Rows from block 5 of the text encoder of a small contrastive image-text model, named by matrix and row number. Rows with one number within an expert belong to one neuron, the router's apart. Each number is 500 + 50 x the weight over its row's rms, rounded and kept within 0 to 999. All counts start at 0. Numbers have three digits each.
Before each expert's rows are labels from the 100 texts, of 14848, where the router gives the expert most weight on average: "tokens" is the input token at the peak. Only what is clearly more common there than usual is listed. The data: regions of photos with short descriptions (Visual Genome). In brackets: how many of the 100, against the usual share in percent.
# router: router (text_encoder.blocks.5.mlp.router.weight, 8x128, trained with AdamW), inputs 64-95
# up: expert up (text_encoder.blocks.5.mlp.up, 8x64x128), inputs 64-95
# down: expert down (text_encoder.blocks.5.mlp.down, 8x128x64, transposed), outputs 64-95

# expert 7
tokens: "green" (17 vs 0.6)
router.7:439422377477489475638570445539518427414515551476469479464549490538492445471515476556548421508542
up.0:506490527428498528496412559561510496545509433439384502539433430459527483484567546474559525530495
down.0:517539522444503551416490491376448490507453546383510509452483551463487479490512477516467559442521
up.1:518440526536468478567487504470463468538363569517552574566464420507589482489538540401443459488523
down.1:511472522508412450524483414507399524574419566521591437443388568483578498580460585491469572522568
up.2:447568491577454525439476545460526417478511424576478505484490472459453578506509514469579529535559
down.2:473487447542547591491521437478398509509542477515509485472480497494530497445544475458494552458525
up.3:528522458586393511528491515515486605536492551527519517510412497465425528474453487467510467695509
down.3:466434498455520487535564460470516497400602461604558539493413481432573487487439548492450479465529
up.4:473565546490532438523535461565552533606464516644548462575568512532576483464497462488538451473546
down.4:572493504630598481514479422597541450522424493497527560678498528428401439440505465492498458493531
up.5:428424552448450499494530480620607575489480418461473481508510450489540435549563457537547508480477
down.5:519457531443494408526551526478618475535562465613504544530465516548553495502441446568483462523410
up.6:435576500530424490500420519465525510587500540581368551550509537443551516543475437517439591556459
down.6:488516527524604529554583466479576529591547444530521452588425554466507413467544464426552557388457
up.7:457544493584451510464553484602482477560431375421452487468477525503507509548487552461517437468438
down.7:485546468466570409532554502536521431460510494543506532413410494451473485432477476543513452540449
up.8:490519480461567491428486494591445554460484540442477455510451507548417463543562474493454470510416
down.8:575495580483490431591599577527503517531517492451466548505550570532483500558544548567462450601467
up.9:549515548485496579580402497459503529551500533547501453540495526471569563493424460523431497483465
down.9:517427420454569475590458484440504420522503553509460514526431608468472492417484482523444463506538
up.10:459555482549428530558522534499439562448518590499493476444462450532557490481496411492576395531453
down.10:385511430540516503479505570591453438434506427483532493464507450473482562534451404501486491468501
up.11:485530572540563544399468478478488502578511615523540570521476527477466470536443441551470454546569
down.11:409529552484632447549494493535555566540553454463512513479487527533478583466566455527394544535474
up.12:513551503512447416473579467506565514580476560453539405477532545487478476409479576510520521507561
down.12:438544457486454531477583463550409497437531498534451549517455503566425514460468513486499455472430
up.13:475544424502435499482501543496581501430428385522585556437521520433513447425479564534449499493498
down.13:440572451527429431543498524398409431462409477545510520439436552501469466509455509544515478430444
up.14:495533459438590479460461439519555514457547403487506517508485579455561495538540570445478558524515
down.14:479487506513494481529537449494482471579523437485480526545517409599517557413566448594570547527451
up.15:532483573532429461540499492511477460531406477509525482481517471458471579525617439430463555484410
down.15:526491548505535469571476549489534521568585502456446600500507463537529485488531445426510486524513
up.16:506434519450556531463512580522513534563519466559417553596495519494524609482490482480414494522510
down.16:428543489500439480429520441536518547431560452594529497459522502534471414531487491471578565426507
up.17:442517428480474506517407456519531488622508516498550509556542505566592504534454467442562509518479
down.17:549528521551573467520556469497487487482484516474515537505508397599401525510493495501424437479640
up.18:471550491456522581564478520476562441516461412475440505418475568507516507533484499521417455516506
down.18:547477483532576558517496490426592533505455471460455541517488527532449474473548569427603556420551
up.19:534502533399514505583580540598536469498462393459411498566463472439441475473527481538571479536477
down.19:513490470514539462558520551400511465442439436513420445468532561544570491466450583465531504481408
up.20:559469598518480473547508575557480576502467437515464459545435468495506493506473549456480448465557
down.20:548538523464442549550521480452475544562479466480548527478432505508514513534594496536558447540458
up.21:451560545562515476505471467490475533489528477447386507641475474466569443497483497468602545532563
down.21:487515455460551481514562486492435586444472450516446516584544439556588512451551530456539478466539
up.22:557627480477549457557499523564516518532395490507523477520461495497489476507603442509457491548461
down.22:461554487508413474543478486549507547568577459490413427504448517456566503452528503451458504458523
up.23:486475511546485556553504509473527484528503487464531504484522561481523598472467473564449434535519
down.23:471555469528541502517453580513520509483519506517514453547468477477449471476412485550440487484452
up.24:521576463516483608456432506479451524491514474511572528504526459532474551550538613552526458471514
down.24:549435546423522496487501573527535552530398428497534386580544458537560467456516541448564412500437
up.25:543447448438448561456491483476510544492489542559544452578504572429499409448531619544378459501493
down.25:480450453468530483458471431566462533469383559523534561445479477439570545472400479445421479508474
up.26:529498524337610463477507532508471433500479531579421392487499509524445442555497505500491467495388
down.26:538486621571544502512458537530582545443485585616428474512644461534489548497474522529521501541471
up.27:602490511536594513491463502513534508573377546569545538527569494414501461563461479441536410496484
down.27:479569467595420517522496499580512500458640547516480480577564438586525502496539529534512446486483
up.28:535519486563453488520508468428506546443453523464490433431527531518457571601539571460516523479490
down.28:452547523491530538488558492444445393458540453432474549524579463499455506559566410573613535508587
up.29:509502563606437483508526538486546569484524448433552511576463507448500498475522497513513472534465
down.29:567532497570496484445455522621515511523543480565407531500541417428442492478507547494569572590552
up.30:494621556377521512527473536588520411533396477538494534552558534547472549491516478471608498453543
down.30:536586451521498454567481518479445510625522490450555551490517486568507545432625495452483465512528
up.31:518400579620549499468451487463371561529545601532454465456607482472506566379506448493462588449505
down.31:598416518413509548496491577534532532427527444465466579498493482446499496487539477418550600565476
up.32:607525409479457531516401511472529577569480489484526471481447511498519518541521516551492526550567
down.32:529515486538410487495474498517524467560519501384459436517583513537561525494551571436448420483534

# expert 2
tokens: "is" (8 vs 2.4); "blue" (7 vs 0.7); "in" (7 vs 1.8)
router.2:551499490532475499417623610540463525566520453535514525392501469527483491476493473573501575408449
up.0:418477382451524433562556423508559517485385622521473539604516412476497463492430492468515535534544
down.0:405483468564388522546534447468562502566524534553426599521535472545538400468493548482517449431543
up.1:456445564409489515389476508522538534377548510519555558570509505446484504548542416544563478550604
down.1:620480515468469552426583502523459477568472439487429480527480543516533439481419465547446487569400
up.2:409470519558477503537532360541522571532581531569475539596519482410584612438496505476422407524468
down.2:439522527590498574511465415474482491503517502557544392420519518379536529538603491518517542453521
up.3:560488479542461574476442500446461462517439560508527436480603467608528484535582506468575460572402
down.3:494566455493430541503513534425431446553523498545514427434480481520521546521488580382520490529473
up.4:497516451507480514470471485451391499614534465487438596583547534571519552467414476441491424523406
down.4:399532500380466467477459547473464455549609482469535512492446509549577409516492577590538509415500
up.5:588526577486468468544456544549513442504518605464486504467433460483457518503505535538440483461539
down.5:413537530452430522540507446481521484477473428519493467393548485510440527432442476432452423451507
up.6:506514492425487539439616452351561514539526425445431513477545510519575507558493504492465471561477
down.6:502487490528549470547545375553625393449497583477491458448463390499555559600556475507529426503534
up.7:504513538571454433545546432473442466530520468519377503463547608488509502513494523460534583530584
down.7:545508514477524521490436462507591479583428514572536374424428404485419498471516392478552425469607
up.8:534519484499455463511441568454473562516498424483558348554444450569607463513506435489611518511525
down.8:469422517480585564490442489501495567501471548509461545531476487487411538414528552480528488600484
up.9:477431472502545521520575506517495509560479455468443578530465527457558538543497482568492522577538
down.9:380514486537498544467506503520453570615567577556490491460631467546554517576574475490437513462571
up.10:443512520568543495521503543528518428449545563393536465457511537478506466591493406421404603389478
down.10:508495518453475617555468478514530431537544530444421505429519545543429462434459483515520547482595
up.11:521490456547508505555475496485505506470518568469563452553549505401404474515495498399503465412534
down.11:578459514480441521514463444442466402454595483495466490567453566442450507579464415576478511423516
up.12:517472514456505514597531524463496459490507465494537456501480466493544539439606610453434472530493
down.12:542501635516460541530513462525503509412535478544481544404463533612497505479563486502461546495572
up.13:437441569495518441530503465525590461515380486480521509480557505469499365531517552448480586474446
down.13:474413447454426500400505508471543599528514497412442610523556457439496500553517521516525449484457
up.14:546466492469451425434521539489523539491506488448528499540463466554539504453468506519531417507401
down.14:592501547540452460483567529557564538464485396476499459508441507525416527491532544470575554452571
up.15:519543489439474500448530482550462470490566457500596569578497532591466551493562434498535446424511
down.15:593456486534581539532514537434430484472495467491587489596440530412604520533468558505466497546567
up.16:490573500506571565474470500483535576546478536461423475500408526413399453458493571531459424446629
down.16:399536457530489492551422487531498578396382499581534477521499408530471502501438519401583503569518
up.17:502439539478518501526521540469568596426470453450518451550431498531482510569497458389506528494392
down.17:515600610465604493548569481473472501450542558559451497494504441635561471404420461503483514484495
up.18:519588554494583496435467525551503507384476543481527564503582454494403557579512455427478402512446
down.18:500508524522520453463452526500405507489442471380606482519440506410539414488411573511414513463444
up.19:431548500399473457530488413548469489534435452510469478563447400469526511448421474463533543537503
down.19:420479572505500523494514557482525562497535413515479529533549434453523545384475523565554501537429
up.20:521516553556535530489407484553481555593460512538452551634492550494440484435567544439495505486528
down.20:531502485451531465485442571439413448426493415541438457573484509433455516531469500524538500459484
up.21:534521626456557464438521410545530406527471536518557583509587484520434563496502466527447399547488
down.21:484545569482590480432560482549536472533435532543490576581511480443510390498483604621511449487487
up.22:472561519509543502523555425438448425435401457488503578534470530435546478523541484542521523548487
down.22:550480491458563482441561506452517566567476506431535582424475475470565466459454455489485501544561
up.23:469510490531517498570567515465469618527492582459496509552443505473557436494367540505508443464410
down.23:543457496478514450578491462531424532497588429595502478553553480547477481563494525434504465498586
up.24:520538568491503581522451334620451487612517540531560493522508477542527439527525499481421491537536
down.24:487577597551526472532593483529537514498455502519495548512467519493427523462506504489543554468442
up.25:506413545432477539490476473548449411538456510426602437566414537438532434513462572406463540542420
down.25:565406524464412467552489446454498451605458499413491479573379546611420464510512553502444525489492
up.26:493483578439511503451498467505484540528468483497520428420549469547394459514506436439488421468547
down.26:594532480510467501481502490469487464525436463486491518491401597465436479521456526498528615641423
up.27:450518489538453549522456409489595471550544542512485520475446480429541527500510466497550533538526
down.27:525430492464548466560538407460490476434489437472436602472540479439491467500546481538561573586441
up.28:503566376563495439458383477573524547528423442455511522510480512456461495557480456430495613550494
down.28:516466524460500506456499450521542520475460438470470512534516471421517506481518490472445532472463
up.29:514602520504491438558488460509582490591479449448485552517519481442627563465434501483475483497497
down.29:503430489504478555504535421434486526604557608478433515451535482553546494446540464503414521503471
up.30:496545536480544541523471482456549408507561551519474524527466464516448447570535525450461566536559
down.30:507556531484553440524401495526483518453530483478444370503436497530569473468521513443577448509433
up.31:480449515479478583603454470420513503415460484496470492430484469540540520509528444428440433511479
down.31:537421430526483643500548589505543530541504525458459575487625455540484482515525481450422487488494
up.32:541538528565557515524488495491530442516518483432438429481454571494479488546466542554467506467504
down.32:384585448496554522539441590578489498432487504432485557500521568519519521516532486441492528500484

# expert 5
tokens: "the" (18 vs 5.1); "in" (9 vs 1.8)
router.5:555517457594471551479507485485575450545377578517430513505563512496494494466499542523472507498590
up.0:478530558409430561500439529479536514424500496540383515530523441488482563488615451350498465480504
down.0:455507617390474546513671455557450607512495501494513509571428553492549499629488510436486485480546
up.1:468574550558516376477648546506463478492388494379410433492560533525478547533507445567547480490473
down.1:474464552481446496514451544459489558500493563463452517472441534409421546540545446532530531531448
up.2:555539467518450499452406493545402473486505497550527456495475502583516414508508399435595496560533
down.2:373472441491494426552568434551480474537468474452632501395490535514543461495388519581514469502391
up.3:480468469601460440491552398410504438464513523450595500471426514450513478456404481499394521486487
down.3:498484436451477450484515497479440533444515436500527566487580507620456436442511491531503543507495
up.4:537549489441453484548466456604473590537417515370598460542509505428445520501556462474541443488518
down.4:430506505449435474594567495627582500482552439529550538449422459459592529508528478508448474508445
up.5:533515523550512453533439505460425518556573538554556497545415503553507463475559516450567566550515
down.5:522496435482586451476439508403382586505471586516455491467490617479408425465525548496510530537515
up.6:507382459537496491506499483631523444498469522522482458487556526464497493439510484364499441459483
down.6:476490533598486585485546492420413346603443460519508497499548518491557518502529523372525460532469
up.7:497433548495515554636551553502518487545538454496596517518448451501556460520485493386589482443386
down.7:492497517464536576491509419497446516537510430471477567546512511381591473466521478554393484456416
up.8:435435476414529490554553467464548439571514516504507543513487461514422484450432469394494451492551
down.8:398479444445544421535441486512429513458526587511480580557364522472481526462443455499455517477545
up.9:496579431537569577495548514444511500547571394431532596464565552577523517554474481523504461476447
down.9:566552589411500586425515515496615415456501549524474509532470523524425536480442457451504471507458
up.10:482568405482530414498449489453487441548409506404503466389513533458534562437555440403388477511528
down.10:496468390470454468500450450505482485538459569453472542472348556476492423465424508485525469556502
up.11:469452537455468541568442473601499495525457601499457487502550548487441395505466579474612546448566
down.11:481463492543524490429626402523451482577478536511477453455532445477469515532521556516492453499507
up.12:402430534463435544527550504405487428472539487512491512486514481420496501524540509533452524415606
down.12:530521465476490496493464508487433451462575513581494550543426545472498439549567534496478469505509
up.13:459515470541495549527549535555516509609454507487549474450429535559379402612583425522487553520431
down.13:434470464464508525554509450452474484515570566562494540408581568425518408467592516564532489506482
up.14:429534490538455466507554603497491476559470405454523511498557489454512494431541422546519504572512
down.14:526515497497589435507545564456483509497438483510571432512458446475493490412438608515472461561491
up.15:473535465467491554435449461509525474538450409496474457483404526543527472386470414523468449461472
down.15:554521448552483577544565497566475522434416553478518463549406514518526432441506549530522543488459
up.16:498446524461523486482533555530418523445531479560455569478457504438471503438554488500520523615494
down.16:581519441477344502478558559442498468418557470404541508496533411471450513473565457578457573495511
up.17:501582473481456547460527547443475462472505440440483565589442478463454513597473528476581462515472
down.17:468372498574610514400531445431485472500488486484522480553504520439531498497517581552495508605507
up.18:397514508489503463578560507553538518545511480530475552551460435509503520493511510495445501481550
down.18:518535385447518539489492507469422461536511497578506473481491427531515531430440464426447507455581
up.19:454441455496532527530506542542493561503542560439490432520554583548559511485446439465504457490378
down.19:435497441486398432548550530410533521547441436453372541488542507518463590522561467483473503470433
up.20:516484516540530472541430506566512489500505470457545483444397564564567486501519533517440535532530
down.20:487447526563522518500425500525635461555492479410502509573476534534466540460573481504433504445522
up.21:525512523512523528476575466481554535531526479451492388541570542585466516492527590511486484467610
down.21:594540500441602465523535485508426501473501481525510494490459479569548565489419534523534542482501
up.22:542527474573415506421468461580523528590524499476522564510504524513531474586480498434459483455508
down.22:544541517551427566502479509523418639477497583418421489481433458551515555463471438538434506478530
up.23:471525498463504402488455541600541547426507480429487556546505556408566478476495493538459475492402
down.23:530587574479469527449519547461494496512467536532454509392451582495482538572478452481526520564503
up.24:509482603520470512581460556529458527469501454510475494449404511567533482530508496531529452440494
down.24:497575540481457431493499530547426485512468522482479546521561519485474512538479562566535405382431
up.25:570563478491584538576513522566447497462486477466427437537393522609555499593545386566491441452502
down.25:532523472528472579560562472425407550515493453564594411562455472493387557529478480489561443480464
up.26:534600527575435542475530479382567508554469458531520458563516486504463493590580506565592545566471
down.26:509492572565539565530466577461494502509533490422569443486522513500426490439444528450477546595502
up.27:567485476532544455592534566546614496465482493458478497482525472469631470439546493545514575440415
down.27:489490495542468504561456493467556467496472507491454339469562464505499644388487532488488472617520
up.28:417563544552542445508521469436535627430517549436438437493443490484479454573428435556435405528513
down.28:443548483402521583491468567510517449491550574483558504472459542536530502552513427445495513422479
up.29:540452459532483523423572463469557423507420441460490484597459505528516511578585428455536494480447
down.29:449510531521499573457495568371591467540389422502512533569538533469532566457521531514501486585527
up.30:437532510493456459552518574455446464526571488376537521516477552509483517480526411536510508523511
down.30:502534548553408479429557484463520514400479464446451567511594493548466479487449481488515594534629
up.31:433515531512510427543527524564492493517422464549478466504500457419508549518496534663466583404411
down.31:527514515529406431573531452591547441424491494524439477497583442518566543576569458441562463550494
up.32:491552472482510570475507529575469488456566513546505408595549468473459557489516503499556423466449
down.32:500507442485491499549443545540396408488552541454588502486453454515556590448630506521441531492522

# expert 1
tokens: "plate" (25 vs 0.3)
router.1:514540496500520464457541433466604491527523536472616505580469472548585487510480427436444564466484
up.0:522520531554549482532436617547517447569562500401496486489428556532513453447438511554627486541582
down.0:521478565499491483508525499532540501528468442556511503435348568454499565458492583513503491366452
up.1:466498537486476470524520537511449449467494559569408420421564564532577508575559472527510493450462
down.1:537487521591480552491495438499531552501485588485510537488433479594517484467524494526540641536563
up.2:456478500540425427472509589540468550463500507504470500582519510606532442485514442468494523469451
down.2:548477530540466442452567465588438511410471452542499548573429571514498454411490399481469520520563
up.3:535405452532520556482469545525450407501433484495486461448565506493533465527593517577524536493451
down.3:507501472434444494588610459490491458514501501495434492550514432462469487430516536482589507397539
up.4:532489477543497361596503531415465462485477482540406468526422405465483506545530455516531436475557
down.4:550349490520511550457485478484440511530513486420535538601599408568520505545509522431515514499529
up.5:510480519502458469430515497589442471449554484530427490452563517412575485548472518531475455547552
down.5:571571396489420537464482476609447467507430494597508497449484461466474463466395591554511412643503
up.6:368535450490438499526560494463615503459554382503521513535479492550476517576612457512515422410550
down.6:454529462376497453530526563514474514545636394425560528469407563559478577577569547476446532505521
up.7:504510416549513559512432478512557430598528516504602533461471551445462495647422503513617444593496
down.7:591494441546475458549537484528476396531466460529497515548509475535518522525617479494553435495559
up.8:520566479459590479403526427516561472531502448495452459503522535521591549469469429497527451597523
down.8:496475578516540427630539582414562529485475462501486531501494448474499493532480485567471461520570
up.9:536451601462458529619479490463486557519550517465461567540458431484521585532525529490502507676451
down.9:500526450543490535551475532414447575494514496526518439528403451471425566503536465571414444572503
up.10:459494539478487580483551384608524499456514440523478498441454501463621530452512518494483425497540
down.10:453481538493541559534439505459429494550491490472472450496564450502534393481501539534515484578569
up.11:503501389446540529469439586514492457562431537466516579443513514415587669569525554486368525446551
down.11:533486457428451462508504552493526471545391438429511410556525580528496453586567541493445512500564
up.12:506467531497538460497453519495535448539462455433442512569472487532534528427535565587513516488426
down.12:491496573592470515447477583490466481470488477478496538536566481473505530476514544525435578464522
up.13:575574486499423438546458566499547517483516460461583482479512497501568426521491629490536574503423
down.13:646489456573496456486540437497535550415454576449493473517401546466534453515438421562530579443482
up.14:508530518526535512609513575466477507571598494478431422519537498449517528473609406461547479392509
down.14:528523514527403445485519568524551493431469492519494549557476544477468498493523461513403495477553
up.15:510556520513570538548475548525547514433492510569471475546550529565503558475474569492497492535533
down.15:492551367580527498594614464495515556494486532509521526419444504508577495490505522436480474487522
up.16:600470503522510532483519456518504499511496522599430514533564545506531566608555532517543457458555
down.16:609556505494580519481413528478427543501425462409512473497506557501543540472479474519534403470403
up.17:447511532578530527499511454523476415558514591502407386519468573480430484527437499530474467504465
down.17:512409480504426528458580428552502446565462506558417523538404434552500462508515529529478543586539
up.18:526553544444599453496394573517526510574419511466520569446579491490534439496488439503482445486513
down.18:516537528532556404443435512514554594605485546534564469529594526402395464475482548566541529456470
up.19:536404570539437533436500539493434508538527482510506515490478557598476526417520427497489517543550
down.19:536540492490493565437507510530430524413427571431505522535432479430447535561670469594456536513423
up.20:421549527470540485441539616524493488531496539565565437509468577477549491526423467572502462488488
down.20:458475506507567499542533503424494431493492431375403461499509448531526495581415504414459508591513
up.21:564533503536438522585435541474604496428525510489487482495388455503480510554474492613486442495436
down.21:492461484561439538526418570518484473486534548477512546490452501477504406492474415513523573417543
up.22:567460461432436475544551489492517508493474555483493418518534546566411562427526511475598589586487
down.22:587526319503450572523478485488428410550546581634498459393484462484523469414509509506490481510457
up.23:468528430493510484610576500532631460546446467518505432573571560501510468482608586518472494493469
down.23:491560539414528523455495518441495416473536501447579500527515471608628443483586455435564529430415
up.24:511440532491511472551415491563479495487450492522460523541414515603503535453505475479537491429497
down.24:448468423472504479596488521501485574501576501466486465534531612512459459447557544488571446493418
up.25:480531493484455569466482609524506515436502574516525540582505540500480465525521450485462526475535
down.25:489375441582469434483571510516551588465487371527524564493520527538458543462465501580494526511453
up.26:490499569526428479425551569517439495487482564482587371404472419552539426513457468552506498599537
down.26:537643407546597516491524564513440505525475514458562430509505479548470427517488525484524463426518
up.27:478339516566542475611520553540509504543526411495487538535499563428480493477552536523487548567527
down.27:633447495460501470465515422552468433538548463481485572525345436608445482430458522473433460424584
up.28:450456497506431562543518554563516462494449409485538495520429465471502565531476488484520545430472
down.28:484420468434484481422553599510561460521551408559475478474550501495561535519564402546486547542512
up.29:569436491443435435477515521544453549513511587549403521534467562627468483476474369517502477559429
down.29:490506551547565499492571564584467443509429592484524477540481535508471451565471471503510546534443
up.30:472530500508527555436528500463440537545472493498494425459514477487444446443515489568395473552440
down.30:487484405445549518519499470513524477574534494570503594404545598571463421475484578500521564534445
up.31:425514431373566499531556575510458456549435500492469477469516425448483503452497404483485448555391
down.31:494527591509476483478496521565542485485551472506527616418460519518447527505491503469574537466499
up.32:544560481536467578459537547520487571538579601526542565503437515471490441528526491548556426550456
down.32:469481443527496493483504432478563467499538448595543394581618487513476475498542459484499469534455